Weights of a small class-conditioned image flow-matching model: arch unet, widths [64, 128, 256, 256].
Rows from block 11 of a small class-conditioned image flow-matching model, named by matrix and row number. Rows with one number belong to one channel. Each number is 128 + 32 x the weight over its row's rms, rounded and kept within 0 to 255. All counts start at 0.
After each channel's rows are labels from the 100 images, of 14976 (inputs lightly noised), where the channel reaches its highest value: "colour at peak" is the nearest of a few named colours to the mean colour under the peak; "responds to" is what is common among them. Only what is clearly more common there than usual is listed. The data: photos of arthropod specimens (BIOSCAN-5M).
# convs0: first 3x3 conv (model.decb.0.1.convs.0.weight, 256x256x3x3, each kernel summed), inputs 0-127
# convs1: second 3x3 conv (model.decb.0.1.convs.1.weight, 256x256x3x3, transposed, each kernel summed), outputs 0-127

convs0.117 [120 166 145 196 140 174 132 141 146 168 194 121 166 123 170 174 210 145 155 135 155 102 160 156 144 140 160 165 158 128 147 126 161 152 174 166 154 161 164 154 149 145 155 154 129 155 128 227 144 150 144 126 146  69 171 107 157 182 154 137 161 192 170 139 133 168 132 140 151 152 151 150 144 144 161 148 229 162 182 120 167 151 146 134 163 151 125 134 152 164 145 163 119 129 141 200 156 151 157 144 140 195 141 178 150 166 149 138 153 202 170 154 135 145 129 138 133 151 136 135 148 139 165 143 139 102 150 155]
convs1.117 [ 90 140 137 111 138 102 137 114 126 132  94 136  98  76 131 164  58 116 122 182  97 126 130 137 148 101 104 149 112  27 138 129 122 171 121 149 115 108 108 138 124 101 160 121 159  23 125 145 121 115 116  50 169 177 136  24 156  89 232 155 166 112 100 126 101 105 126 124 129 126  92 132 143 107  92 148  89 125 169 121 187 154  51 172 101 116 110 118 119 127 119  99 110 105 147  75 114  96 139 119 195 112 116 162 118  91 132 130 117 124 104 129 197  86 133 101 166 134 114 169 131 124  96 137 127 134 134 104]
colour at peak: grey
responds to: order Coleoptera

convs0.238 [126 155 149 207 139 167 133 139 143 169 192 127 162 125 168 168 205 149 161 140 157  93 158 167 112 140 154 164 161 128 146 120 165 150 182 164 152 173 161 158 151 147 159 149 124 160 133 222 148 149 146 138 157  58 174 111 154 173 148 138 154 187 165 142 138 165 145 147 156 170 146 151 139 144 164 151 227 170 174 122 150 151 150 137 156 148 126 137 145 145 148 165 119 129 144 209 157 139 149 144 152 193 140 166 134 167 151 141 155 190 164 153 142 154 119 143 152 150 142 133 148 137 162 146 138 106 143 157]
convs1.238 [ 89 184 181 103 153 130 155 104 154 109 121 153  95  94 136 145  46 105 124 120  93 146  96 135 143 135 100 113 132  72 153  90 135 127  82 149 134  75 136 129 182  49 151 121 167  59  83 182 128 107 127  46 135 167 133  95 102  98 197 168 159 142 119 140 119 144 106 109  73 147 103  79 192 106 135 138  72 152 186 135 164 172 133 185  66 125 107 150 171 109 135 148 106 140 103 131 120 120 136 138 205 101 121 206 113 121 104 101 140 123  70 125 225 124 160 146 181 145  95 127 128 141  88 127 132 151 152  90]
colour at peak: grey
responds to: order Coleoptera

convs0.242 [107 161 127 136 148 180 148 134 136 190 211 150 168 122 164 187 187 189 145 114 158 116 155 155 166  90 162 190 101 126 117 130 154 137 195 159 157 153 152 117 136 150 175 142  89 135 145 211 152 168 116 117 146  74 179 110 151 172 159 119 139 139 151 135 149 173 136 137 141 156 127 169 159 138 142 178 227 171 167 123 191 124 142 114 169 144 121 153 158 190 141 175  82 135 141 178 132 159 129 115 149 187 106 143 142 148 156 124 148 183 152 159 151 148  92 128 158 150 161 119 130 145 163 136 142  76 127 139]
convs1.242 [142 182 136  90 164 139 103 133 129 114 104 199 144 117 143  77 150 137 119 113 122 128 161 108 128 116 132 135 110 128 141 106 144  82  87 135 122  46 139 151 113 160  58 155 159  99 119 161 120 167 115  96 139 105 129 114 103 105 126 150 136 122 152 114 109 100 158 114 144 126 115 149 146 169 126 131 127 162  73 132 132 121  84 109 117 122 160 142 121  83  69 153 119 113 107 138 195 132 154 140 137 108 131 105 120 146 145 142 137 168  24  88 200 124 151 156 121 158 113 132 109 119  85 123 131 130 138  51]
colour at peak: grey; brown
responds to: order Coleoptera; family Coccinellidae

convs0.92 [133 157 140 134 141 162 137 131 137 184 190 117 141 137 139 177 196 174 155 108 158 119 165 169 129 111 156 177 143 141 137 130 156 149 165 144 148 175 160 129 132 147 171 127 120 144 156 229 144 160 127 126 144  42 186  90 135 157 166 129 152 118 155 139 174 173 144 147 151 172 121 154 159 113 152 160 230 155 152 131 171 142 142 175 155 161 102 150 148 188 147 183 120 126 138 199 155 130 137 130 144 207 114 125 136 200 173 136 148 195 163 145 182 158 120 144 163 154 160 109 150 131 175 142 135  98 116 153]
convs1.92 [107  73 120 148  87 147  86 130 134 120 105 156  88 176 130 112 103 131 119 108 100 149 145 122 116  96  93 195 153 157 143 173 143 117  76 106 155  61 157 129 125 127  86 159 157 146 161 171 125 127 119 152 122 149 111 145 115  98 107 107 136 132 149  94 111 133 136 136 173 127 108  90 142 185  84 158 149 157 118 130 122 135 119 153 126 118 137 123  98 116 169 138 105 154 119  68 152 129 135 159 128 102 135  98 125 121 129 171 138 139 136 117 133 211 129  86 171 141 102 133 118 115 127 135 121 129 141  95]
colour at peak: white
responds to: order Hymenoptera; family Figitidae

convs0.54 [131 177 145 213 117 182 145 126 144 179 206 157 133 123 189 134 173 152 168 124 148  99 153 177 118 123 153 168 159 129  93 122 192 131 198 146 153 111 117 161 143 142 133 149 121 126 132 203 142 169 129  93 145  87 118 115 177 167 173 122 130 164 181 105 109 174 120 126 144 136 138 141 139 193 140 123 195 128 165 119 144 160 135  95 152 132 108 151 141 163 139 182  97 122 153 161 151 152 148 118 165 178 128 169 174 189 138 132 141 180 155 155 125 170 140 115 116 162 130 171 147 159 105 115 134  98 134 141]
convs1.54 [159 171  96  98 162 125 149 123 119  95 120 125 136 160 156 146 172 132 103 131 141  87 144 128 128  82 160 132 132 118 129 114 105 219 123 159  99 156 154  86 178  98 158 196 185 129  92 121 144 144  67  68 123 111  91 178 132 113  73 130 143  90 147 110 144 175 143 147 206 179 147 126 174 103 129 133 121 177 109 131 212 111 100 110 160 132  63 109 180 130 107 105 141 164 144 150  37 146 108 118 160 122 150  50 115 144 117 114 128 124 121 116  98  79 137  68 178 134  66 131 150 132  22 131 115 108 105 138]
colour at peak: grey
responds to: order Coleoptera

convs0.105 [101 144 119  11 210 176 136 129 187  75 207 144 139 137 144 152 190 147 139  99 151 147 162  89 139 123 157 150 127 152  91  79 125 143 129 126 117 125 124 116 141 157 113  76 137 102  99 128 168 168 186 150 155 129 166 113  45 126 152 155 173 109 167 138  93 203 168 135 169 133 103 163 122 116 171 142  90 144  74 142 189 130 122 132 119 129 186 172 135 153 145 123 100 155 165 129 129 102 102 108 123 166 143 155 157 176 136 159 135  39 130 173 145 101 148 171 192 196 159  77 136 158 154 123 148 105  38 138]
convs1.105 [129 177 151  73 149 146 165 133 209 115 105 154 114 134 185  84  85 123 161 157  77  84 129  48 145 131 130 147 139 136 130 105 135 158  89 124 122 116 167 158 106 126 180 129 104  87 159 165  98 156 195 128 121  94 159 126 141  93 141  46 117 120 145  99 120 102 138 100 129 130 118 108  82 174 131 100 225 106  99 103 141 131 126 174 131 147 158 182 100 156 189  88 150 114 123 105 111 126 149 164  95 126 104 108 106 133 138 163 137  69 159 114 116 118 129 152 135 112 145 129 109  95 110 173 114 168 184 113]
colour at peak: white
responds to: order Hymenoptera

convs0.142 [125 149 142 193 136 166 133 160 134 183 158 142 172 120 159 166 183 133 174 142 147 106 144 150  73 137 158 176 184 136 157 129 158 160 184 144 135 205 167 146 161 145 155 148 118 182 132 209 141 147 143 147 165  63 185 117 156 166 161 137 158 191 162 142 138 150 149 149 151 177 135 155 134 145 186 160 191 162 165 119 153 160 150 139 156 137 140 134 143 152 152 163 117 143 127 225 167  93 151 148 153 194 136 141 112 152 154 143 156 161 142 143 155 147 109 146 157 149 133 139 139 133 173 142 137 113 152 159]
convs1.142 [ 62 190 118  94 138 144  55  99 144 151  93  95 119  61 141 122  95  96 137 139  86 110 164 118 208  83 128 154 109  67 143 107  99  91 126 125 147  84 141 154 104  89 170 150 125  55 192 170 108 127  94  92 147 152 134  54 120 117 218 207 189 155 135 118 148 115 181 118 151 140 108  93 122 133 103 160 102 141 137 114 125 140 120 134  97 136  80 143 115 147 167 140 130  93 120  78  95  88 176 135 179 110 106 111 107 130 147 124 119 209  71 111 128  88 132  89 111 130 163 134 133 111 122 135  95 120 152 120]
colour at peak: pink
responds to: order Coleoptera; family Throscidae

convs0.168 [ 98 131 118 140 139 149 131  70 175 169 174  68 122 159 115 183 187 139  82 120 151 115 174 131 169 150 138 110 122 116 146 104 156 110 204 125 146 162 148 164 196 123 133  87 134 138  90 182 159 107 112  49  96  74 123 144  97  97 140  86 174 140 134 151 106 151 182 121 126  76 125 153 133 159 147  88 176 163 177  91 184 171 148 167 135  99  56 101 134 157 133 118 109 138  98 153 197 132 132  85  92 160 119 173  86 158 133 125 130 199 148 103 157 118  85 138 166 111  83 188 111 140 159 118 118 163 135 145]
convs1.168 [201 163 223 120 159 172 185 127 108 128  74  93 177 161 113 147 111 120  98 173 125 100  96 152 101 138 152 140 126 147 157 181 158 231 176 117 108  78 116  95 110  76 144 100 174 104 103 192 122 130 193 160 101 196 144 150 127 175 132 184 141 109  98 179 139 168 104 117 161 176 139 129 133  64 137 159 114 116 143 134 105 130 141 108 135 115  85 146 140 161 135 143  96 155 145 124 165 172  58  80 130 156 155 154  84 113 146 116 134 192 116 113 158 103  96 172 134 190 127 116 181 108 116 119 106  80 109 102]
colour at peak: brown; grey
responds to: order Coleoptera

convs0.185 [129 160 145 201 142 165 136 143 150 168 196 123 159 127 166 165 204 153 157 139 158  97 156 176 135 143 155 157 166 121 140 125 165 142 172 169 151 165 161 158 150 149 159 151 125 151 132 217 147 148 142 126 152  61 169 110 161 170 154 132 160 197 167 145 145 174 135 141 155 162 153 153 141 142 158 154 215 164 185 123 158 150 148 147 154 151 132 138 149 150 150 164 122 123 147 209 149 152 155 144 147 188 134 175 147 168 146 137 155 185 165 155 144 158 127 139 140 145 143 134 151 144 165 146 139 103 151 155]
convs1.185 [109 154 165  72 133 116 138  96 117 139 115 120 130  75 125 144  60 108 122 168 110  84  79 145 147  45 122 148 105  61 129  70 129 124  87 141 139  88 128 135  91 113 142 141 167  41 116 177 117 110  70  29 157 163 120  67 138  67 179 158 194 130 146 123 129  83 113 123  89 145 109  59 157 115 105 105 101 102 191 122 127 155 122 184  80 101 111 145 148 137  90 136 109 138 105  67 127  98 121 130 157 164 121 216 125 110 117 157 127 138 102 115 129 132 141 125 156 119 125 154 112 121 132 116 117 140 118 153]
colour at peak: grey
responds to: order Coleoptera; family Throscidae

convs0.206 [125 171 143 148 143 164 141 132 152 169 179 114 177 125 140 181 227 178 145 122 154 103 142 156 214 136 151 163 134 142 129 140 151 141 178 194 158 136 169 141 126 144 144 146 126 158 136 189 138 154 145 136 136  73 173  86 167 202 147 135 177 140 157 147 143 181 146 138 145 151 150 152 141 139 155 174 223 147 200 127 163 160 144 138 164 148 121 147 148 159 159 163  97 117 146 238 142 159 144 126 138 189 115 193 161 155 157 133 147 179 152 156 161 134 113 144 136 160 163 139 136 133 182 132 143 115 142 148]
convs1.206 [155 181 154 141 132 155 234 113 128 145 130 196 125  85 156  96 135 122 124 123 123  94 127 149  92 101 116 123 120 100 136  60 135  79 122 125 112  97 136 136  47  96  84  79 129 156 159 170 136 141  27 127 161 101 144  87 109 142  62 149 138 107 106 126 108 154 134 107 207 118 116 104 142 151  86 199 117 125  79 138  97 111 121 106 109 129 133 101 142 130 119 117 151  69 132  98 164  77 145 145 132  67 147 143 144 162 127 146 127 102 102 127 171 154 130  97 111 129 136 118 126 138 115 105 141 127 125  73]
colour at peak: grey
responds to: order Coleoptera

convs0.67 [143 131  97 146 119 149 128 112 108 127 125  65 171 114  36 125  71 119  93 102 114 129 127 125 128 161 117  98 126 137 142 167 112 103  77  89  83 105  95 107 156 127 126 127 117 127 184  66 115 136 128 159 105 108  78 150  77 115 125 193 155  96 143 146 164 156 185 121  83 106 134 126 109  75 159 170 115  87 102 131 114 107 153 102  62 114 189 118 161 120 133 126 137 135  99 112 113 124 136  76 142 111 125 123  98 149 142 168 138 154 100 107 168 104 124 174  59 197 130 153 163 110 144  96 115 131 113  72]
convs1.67 [155  96 128 100 139  81 148 143 158 120 109 160 113 135 144  66 112 172 158 125 103  86  85  72 135 135 102  84 119 135 108 127 175 134 101  95 107 153 156 185  79  92 123 146 112 134 130 156  99 104 137 104 167  65 105 121 129 144 142 100 109 181 143  97  97  97  93  86  98 143 115 128 126 159 122 143 126 148 136 122 117 124 158 116  89 120 176 186 114 117 166 114 170 158  98 179 166 100 165 139 180 106 140  88 145 174 142 143 159  98 129 147 157 150 161 126 123 147 118 143 119  96 113 136 158 141 198 164]
colour at peak: grey
responds to: order Coleoptera

convs0.216 [121 154 138 197 153 162 145 138 169 168 183 127 155 129 161 172 222 142 151 149 149 107 162 170 141 136 159 155 166 127 148 116 164 149 162 166 163 176 157 159 142 151 136 152 138 146 141 216 135 146 152 129 159  74 167 120 159 184 156 132 163 191 178 145 109 160 130 134 153 157 154 146 139 143 171 144 228 166 183 124 154 157 147 147 154 143 139 140 154 155 155 156 124 126 148 211 151 143 157 147 142 188 137 175 139 168 151 146 148 186 170 169 131 153 128 141 132 151 131 134 153 138 162 153 142 102 164 160]
convs1.216 [100 149 170  94 151 120  73 115 132 152 126 117  69  96 143 138  38 103 117 172 105 121  85 144 127  65  88 134  90  72 155 143  92 168 151 152 140  66 129 141  66 127 148 182 125  58 109 120 120 142 121 110 157 179 123  94 127 101 169 144 161 143 129 117 150  83 111 126  28 126  90 116 128 115 107 150 144 114 163 136 105 140 111 115 122 104 108 144 130 126 107 130 131 122 136  92 109 134 117 118 168 155 100 178 112 102  96 113 120 150 123 118 138 124 141 106 143 105 142 157 147 121  44 122 130 139 141  59]
colour at peak: pink
responds to: order Coleoptera

convs0.72 [103 140 116 165 136 157 162 125 158 114 108 123 128 140 135 146 144 108 170  97 139 127 144 123  49 119 131 150 150 143 150 144 167 174 166 149 107 132 131 120 195 151 130  87 176 180 123 209 190 105 133 116 154 101 146 123 127 119 147 109 150 136 152 151  71 138 124 122 174 153  79 135 176 176 139 145 204 121 146 103 201 190 147 126 135 130  96 151 139 167 133 176 139 108 173 140 118 155 165  90 137 153  93 149  82 188 177 166 155 171 107 112 180 140 163 104 108  44 133 137 110  94  98 112 149 140 139 168]
convs1.72 [191  95 170  97  98 114 102 170 130 123  91 120 128 111 123 131 117 146 124 145 151 123 112 169 144 146  96 118  95 158 119 192 105 135 188  95 157 123 110 145 170  65 134 141 149  80 138 159  76 180 126  49 130 168 155 139 151 131 106 151  92 128 159 126 104 109  95  88 130 184 129 122 123  94 170 152  94 118 103 133 138 111  89 118 118  78  91 177 177 148 116 155 117 181 162 172 124 159  94 107 152 148 135 160 114 108 220 124 142 188 156  78 135  92 169  97 195 122 122 108 110  83  85 113 129  61 135 115]
colour at peak: brown; grey
responds to: order Coleoptera