config.yaml
image_size: 32
cond_dim: 192
cond_dropout: 0.2
logit_normal_time: false
norm: "layernorm"
widths: [64, 128, 256, 256]
blocks_per_level: 2
upsampling: "nearest_conv"
init: "kaiming_normal"
beta1: 0.95
final_lr_fraction: 0.01
warmup_steps: 1300
Rows from block 2 of a small class-conditioned image flow-matching model, named by matrix and row number. Rows with one number belong to one channel. Each number is 500 + 50 x the weight over its row's rms, rounded and kept within 0 to 999. All counts start at 0. Numbers have three digits each. After the name is the row's rms in percent of the matrix's.
After each channel's rows are labels from the 100 images, of 14976 (inputs lightly noised), where the channel reaches its highest value: "strongest on" is what is common among them. Only what is clearly more common there than usual is listed. The data: photos of arthropod specimens (BIOSCAN-5M). In brackets: how many of the 100, against the usual share in percent.
# convs0: first 3x3 conv (model.enc.1.0.convs.0.weight, 128x128x3x3, each kernel summed), inputs 64-127
# convs1: second 3x3 conv (model.enc.1.0.convs.1.weight, 128x128x3x3, transposed, each kernel summed), outputs 64-127

convs0.109 068:494544540519534556472538482572524473558527542556579517521559483563542519539571500540560515552618625491534488492602528522558579418550517448497507505557528524514573491526526496549497513519510606
convs1.109 051:467578515478490471562567545532408520499500442426600483528536590512572508590459560383517445420435497476430525543571484487525435448456483506487448460391506480532529454521443591405488507391444521
strongest on: order Lepidoptera (39 vs 7.3)

convs0.14 123:619505397517553506604482384514521580505516505480445479412484400482440509536542462404510506516475473489321465482464541487475422501494534391477518539471410538514489542530489431549558382504562517
convs1.14 173:480506504517547355450497353475491470498519509504468537405378522530488509490489485485514489511523521564632453508582511493506484473473527466497541498517383480467534513489465540441505646490514509
strongest on: order Hemiptera (43 vs 11.3)

convs0.92 129:541542489533490534547538479479541560449514495513430493509521471518436420444528559407512514517437432562395565492401547563455476597468516507447555559428488529556520575511444445510509434481559435
convs1.92 147:446537464513536445553523425372510573536519496477528705429400471464473468538486478501512582470527516614522470498534519488523506485505528549513489499490428512478501546503536515462516438497499503
strongest on: order Hemiptera (34 vs 11.3)

convs0.73 115:510482396459506546503413499470426496489475473468630415493515520517573470462411496467566396516476539425500502541423506495335414431481435498500480474481508455509495493443491560461480512389545452
convs1.73 102:556525589511461467501511558499510502484517481535468543492464556472468506473594575543429447406496491520430504524465492515473510504537494527591533538498561555552525513482545484392522471548519426
strongest on: order Coleoptera (36 vs 16.8)

convs0.41 145:486547545556505352555524447474578498489471410480433557546538426523410494512541498432424434540490443564511515455473504508469373486497454471429480528448535460565536536545438424477522499565419449
convs1.41 146:478426425447547637531531535544455522545544581507531617483474478517500471512406488463567560487513560482535525552546579585491519652525551578520516451542585542454455585489538554461495462430551525
strongest on: order Coleoptera (44 vs 16.8)

convs0.122 071:476526531519523528436584504523495463512487508619516498526563516576479493514533469524504491568623556437496454487597475478586492459551535483516496504629530533469576451555458463547467533516500584
convs1.122 056:558541560489504531586410553600367673537483491496523498512508516542572446519517423468411474437488502511486519485528512519431520506564529537539453562479551493494500537446449523460538526532424465
strongest on: order Coleoptera (69 vs 16.8)

convs0.124 099:425566531537489428379508564524522422583485516397555559558555416553652521498491490469514454530520573568612507487522497496485525378514553538469464476508556420575540432476429569393503558469394497
convs1.124 101:522477429518430596532523638512549520515540525533421451562534480475409480455444529554545595492554500486425537488435546534461518528481565619484524483533496505501496575407542523509502373428504541
strongest on: order Coleoptera (42 vs 16.8)

convs0.26 131:375519579523524461402497549512498429513505483567472533554527481531574513503517494547436527507555509442587463493567408468542524459547477601531480418533572524478526385513517538488455570533427545
convs1.26 121:600486471473524571480562565551443529502480527471574464544570577511602478546561514474515486458436484440395533505494544547556495538497483483487464522470571496499476420535470462452535390525603473
strongest on: order Psocodea (35 vs 3.7)

convs0.125 117:620496424532546538621501371546511547513538505537428486432490409485393537533565456479509536516511497467413443500509530485511464455541564389493524522503416565471494519543552453577560484558569545
convs1.125 130:487529522498539412483513358532396504501503500479504558440445554525530497586500495450506455425405514560610477495595493499530506472467497421499528493468464454484508454546465539444506663536468496
strongest on: order Lepidoptera (27 vs 7.3)

convs0.100 087:440551567516529483427495444520548464439471528516499555511491637479442494466524479602490476490523445572457465484473467464483634665449491476489505503432517491569495482485609623435474437563428471
convs1.100 088:585455365465540528490549534533528561529418507541502482567486474540435556471448552427454585504505497557420579465520530560445419538417634555442571483484525442460481531507502492472474487482451524
strongest on: order Hymenoptera (46 vs 20.5)

convs0.70 154:384489579467468421400442575464465422536497490521535531570519541512556535515460541557467423488529522463581547520528487524519516545520430601518487456525587426499520488469514553451409556515391484
convs1.70 164:565508443510500557492520591489484540500473462469535516529555512494509496504536500501486587449486483488370510513460498507503501483500461514499447485496548533474450478520482455461535362482643498
strongest on: order Coleoptera (57 vs 16.8)

convs0.4 108:591523560551517470648513450523512529550458514512404545536529415526335518495506495419443501507495516540427492512453542503569375484460510494515492586465536563573536516523425451583591451577558505
convs1.4 099:457452506451530489387568418440572520543492550429523535473419528519412548469487529503518589499457592571543514561505506472558520499467577561592502424542442489417539571391482586510457542491441554
strongest on: order Lepidoptera (35 vs 7.3); order Hemiptera (33 vs 11.3)

convs0.33 127:499521527520550515472557511581500455557506567592535506525551467554512539528533487540542493544623599469537480498599510501589513439572523492503500499628526531496555474544514498576534548531530581
convs1.33 061:570556596487502511550414512534405602481550476403450508477480491563553447475567390502441476458527504482514500538469464523432599504542545567558425575523530519476450457432427476486599539523529475
strongest on: order Coleoptera (92 vs 16.8); family Coccinellidae (26 vs 1.2)

convs0.87 135:411499563457444448432456570475476423484499481519500521562517549526602509461425534546455442501531500450573533503518442506524506517518423590519476435529573425508515455451507530418350560490453487
convs1.87 159:595492448517495586496496594485506514493508482492530456547585501488531506492564518524495557491497486465343525508422494519500493500514481500491478503520550518509468490485494431481533368482621505
strongest on: order Coleoptera (40 vs 16.8)

convs0.119 111:503467413418495584509463527490496549467533570489536440436420518438522463477415549439565506476486501509449566492476566564421528564433440493449539446523438494538438584390447454479418485373526491
convs1.119 108:459528499571420467584494485424598561558497453478476498547500454445430549442510549598511505485507536545503556524404503458436526484451499572496517468478410483510470588424532496546445470503450486
strongest on: order Hymenoptera (51 vs 20.5); family Trichogrammatidae (26 vs 1.2)

convs0.111 078:455554529412418483479528520490508486464491533410424439515522596519472474458417472366548461506511535532463473417469492476506488451435587492454505411520519452494508500472276424516411451482496535
convs1.111 093:584419556588480541452455527523526494458551508540496470516516540453487463465460589528477428471512397493456472471431455549386639560556491452475500550527572477570590537510462475440496464527419544
strongest on: order Coleoptera (52 vs 16.8)

convs0.99 095:483516479476465562473463479505475507506489535464437485522542679557489424539513493556516483522498573468519479416483499498506658478509531514313494497514532451498524466467479579547470486416547498
convs1.99 076:593461506540478519510510576398515475491471418519489523471479490475443437450467505567489493410467509527368531395433509469420475513558553553384550486470480502480489506549499486518546452558470423
strongest on: order Coleoptera (42 vs 16.8)

convs0.94 098:480522510539557615465551485555509456475516599574556505509548464549483498472561485572562607554571538445512468476542506493549626402572497470498516513591501569469556453542589479581517516525584547
convs1.94 097:487530522459515441633646508549417588478455490446563577495489520508544468613501543444459502371414461532490561485562516476562537469466478540480498507392491520502512448542464539415478483459420482
strongest on: order Diptera (96 vs 30.6); family Muscidae (35 vs 1.2); family Tachinidae (31 vs 0.6)

convs0.67 063:485433523506514397546423566499452508588419461349558504542505428512629505623521469466513491533558574469635488436628511475495503496457550556511432468537547404486493502486432443373553539437495503
convs1.67 076:589489490536473515465421536555536500423499468511475412486554518450526583506472552460517493473517525512441477449467493524409486514542462473559504574490584508576552548519385349496480481462494543
strongest on: order Coleoptera (37 vs 16.8)

convs0.50 109:494504510524550532470532493577501469500526523599458489499520463516436578500537487531491513522619548439541465501589495488557486435608514515502514478602495551458517471553545527581525575562485583
convs1.50 107:508525497468541472569575503548357556479480468446566586486494601521620478632490524419484478331354491530503514491583498502576509480481477450487490494429526469481490368587483519411516490528448474
strongest on: order Diptera (78 vs 30.6); family Anthomyiidae (35 vs 0.8); family Tachinidae (27 vs 0.6)

convs0.2 073:492578557532457490496634505558463437443498455579578497533577490610596409488502486470538407518515551502464493531460488494591538383513510500525476485550553534549604450454491545602424492494492471
convs1.2 084:529465476494472567400435511547649466570493562585445386564533447496420543367516481574508498649569538449494492549437534521436485580536556553495523500571504536459504612379518542536465510485525529
strongest on: order Diptera (60 vs 30.6)

convs0.95 070:469545527526538540454551499537542429513469528534403521495521472521434526468548447629474574523576606514529429482502445438497504432545591432614464476566498572426518411512480420511497478504550514
convs1.95 086:516544555447528516535539519603437555467522555481528479491527542500579472539525524451341490433465498512492497475510558551537439590451540512611543554423530581535559567486459517414415520482446499
strongest on: order Diptera (94 vs 30.6); family Milichiidae (80 vs 1.4)

convs0.121 042:458517570538502548425566520540517480488448523618549520497524566534497529523554461628546568500571580517510450567513474450484467437491572423600448470590505599458538477461526486546484447542545444
convs1.121 074:502515541417502489625541522537475570464524538488521511423483483482541449516493495469432534454489487542476487425526548526530436480477564582644489561403479581518542480548488493445491507467439478
strongest on: family Limoniidae (28 vs 1.3)

convs0.25 053:487510505518485423563441496530519477555461470535383564505503386514510506534540444560443601533579536456601428431539469438533411432521433468522436525532497534491511450500550498556552533556532510
convs1.25 067:586465503482570532527524485577390571474427505498565522493519511506565515564560467414521469498396424469544510523620507525507628535510446474464545528437541472516528444537448493441482551518538434
strongest on: order Lepidoptera (29 vs 7.3)

convs0.0 128:487513546539462449535444465491551523473481452439487585512476524480533470505512484497481498467421418654414494491500514503451502569423514494528520525385507484603483549469474514450509409525439452
convs1.0 125:499495489480450491554488519376514553492507450511500620461447464444450475449490580493493593471549527593459501512497500522490484475436540549503557492518460512494477516431569511480487466516418527
strongest on: order Coleoptera (49 vs 16.8)

convs0.23 104:472476493499507635496469529447467446524454548466486517500499701511365463477546489626536572498485523505504496425433509507495601495467508449396471531522487510504513510495616590480481475448550469
convs1.23 096:565503503438478469468506498563519460480461498486469530444466560438490495521500535566518392491478517477555494508424502505401553543518564448428489529528527550551589484418490577538467508465549476
strongest on: order Hymenoptera (44 vs 20.5)

convs0.84 050:478583539500497477432580521615572447515516485536409517489558484579502539467544505463452458566631637517513514455481518536524519485567505458571501485610505530506571501481445424559474502518543485
convs1.84 060:461577485447520490573568535531446540481556454494526507469486644505547509558466520337465498446466475532496503389542524534552367444446553560498454470381489504529525443557446479422471476469481564
strongest on: order Coleoptera (42 vs 16.8)

convs0.30 142:496553527547537425525538429489576490556407480450574544555566504557585452520518440492477434563509567550551460485496482447494485463500517416461383567477559419573561476531506521475556465535478483
convs1.30 140:582538559519503606602515536446494548493490501510497585389451517557522479516505404452497570490510515506432415508519502453518502525475639570486465588421521543557583489476526564416486498521544482
strongest on: order Hymenoptera (50 vs 20.5)

convs0.85 103:511526536526546518493562514577498463562509557585538510529555489558500529547544492539533495544616603467542481495599514504596525426565526497491501502600529538496566470539513506576522544532520586
convs1.85 051:493532506462514500535557530600353560549433472487583493517526602523558476624471522515434444395431515519460531547550510499467566454479496488525472495387555455457541422529398561443486505365479499
strongest on: order Hymenoptera (57 vs 20.5); family Ichneumonidae (31 vs 1.3); family Braconidae (26 vs 1.1)

convs0.28 093:499402503445487459508464495424441487497442551373490457522490481493493370460497483581520627549479508477453503400452511510431554470524416483375495555475506498470502524482511412467487445431529447
convs1.28 104:556522529524488499459505531499524516407484515560464584510471589471511514477494568554499426462497527516469469468404414510433445515601515513508494520510565571560570529459513521421497483522573434
strongest on: order Coleoptera (43 vs 16.8)

convs0.96 051:485538517534499483486521474625542442484523413509513505479526368533582531516551456406503518542644612462544451498531466474471532441536497430486475490565476508453517451511498488505539533513515540
convs1.96 072:542577520445544509586590535570373567531491461469553527508512641500590515570475508385518432403403515494510515486567508499514398459505512520468455481387521517511496432560491538447478497516481483
strongest on: order Hymenoptera (59 vs 20.5); family Ichneumonidae (34 vs 1.3); family Limoniidae (27 vs 1.3)

convs0.90 073:551492494542534492576557521544486558497467593523607504511523453533518516549502496573592582541526376420528487567478507485562572546506414539586500548534488522482523483491594563548548554526551476
convs1.90 072:513469517511564462588603543533378610478475511454576595461464521494522469561540463503459529437434479487544521492617452487532580499515450531490492508400506495437489394582478473412528488403476451
strongest on: order Coleoptera (38 vs 16.8)

convs0.93 115:469450496491496362418483524534443488575543502523420483487478364469450572572495527528490381441540584485540532488542538538504409482555485519492533487528492498467471526481419475530506525525392549
convs1.93 115:490545503519507434537510543394451500442466399469569651440469600499588520584496505497453502380422479606448492499516439476542518457510459468513462483440514499528482433556523446456540433577467476
strongest on: family Limoniidae (30 vs 1.3); order Lepidoptera (25 vs 7.3)

convs0.78 144:490541531538426477477508521490548520406565484546458490529514563510432520463480554415523448503458391600429549525479529546517426590504468634487582535485525520578515557501463501508417538513421497
convs1.78 155:479516469499540529544492528441482557494523463488575687453435487445524468517505529504497583464529510574428484501508499510508514495491505519497522505545510538497432517541571534442567406511489506
strongest on: order Coleoptera (54 vs 16.8)

convs0.110 147:518555528550532505526550429497575469504385498506541523554570478565570487453516429518461476564515531563512449480506454430511505466523526411508396571516563486580569461547503486526541480541520502
convs1.110 143:573531533516514612579532525493500481492503517504487536440492483573507512516447394445497568522533512498436406510540485486540474559421638546465456597426552542539572516494511586392480514501541489
strongest on: order Coleoptera (37 vs 16.8)

convs0.91 083:505505579542426524556407609483482494440500510479513537564486471485505502462427462482517440435492441597559459481501462469557432495428441602400519511498562488594487499424451513514446545517390484
convs1.91 076:571482474480489555399476525429563505495527500518455484482483418485365560372554566567514600541584542523414539482440541509387488482420561565445528488516477466480482561408536482493423468519531505
strongest on: order Coleoptera (37 vs 16.8)

convs0.53 084:501537525526527537494562502589486453507518521597556500518562538574548529526527483488566450543609577464527478488586507504583509420558515501451488500622529518503575472525484540622500561518519571
convs1.53 051:471520410501535555390454486508364448434396489531591506510520663521552486531456483476459459494465511468496455591487483515482505451490467448422477424536559435431506468521411604501547550392577516
strongest on: order Lepidoptera (26 vs 7.3)

convs0.52 116:428497514466410470468523633465506519456521424563572459529503625503540487446437574458468447541510438458563570519478466534533508601541488648540531479534534468468496522503464539516376604492462437
convs1.52 131:555492520503519497534513551441528470508458465485521573484487495456497495496554522538460560463540460532410488457447477483514525462494463523505429482544513517503467529480499465476509365491575483
strongest on: order Coleoptera (38 vs 16.8)

convs0.27 154:597533446545525558627521454519547560453507503490455472449516460517497491496563510434514590534477458512330505467426518509489514516477566460484525582457430555521516526539473407547559374483614490
convs1.27 189:477504488499546407545561331456509579508506490507521662401360528523457485517518483478497564467432504607619470509566509481508509500508547562508502496493404493454514534496471542447475576521510496
strongest on: order Hemiptera (56 vs 11.3)

convs0.77 153:544528443527525473555511469495537530483504483450393472464498476490471423500550522376492515519401515526446533465368542534424388513412514468406520561397449494523495549505410416494544443453543462
convs1.77 102:500508482529557398552475451383532524531522583497451580485425465490366502495583447355481525501550531551536489395526481509444434475541560495423444522470432486443527519513422458475608484527600500
strongest on: order Hemiptera (48 vs 11.3)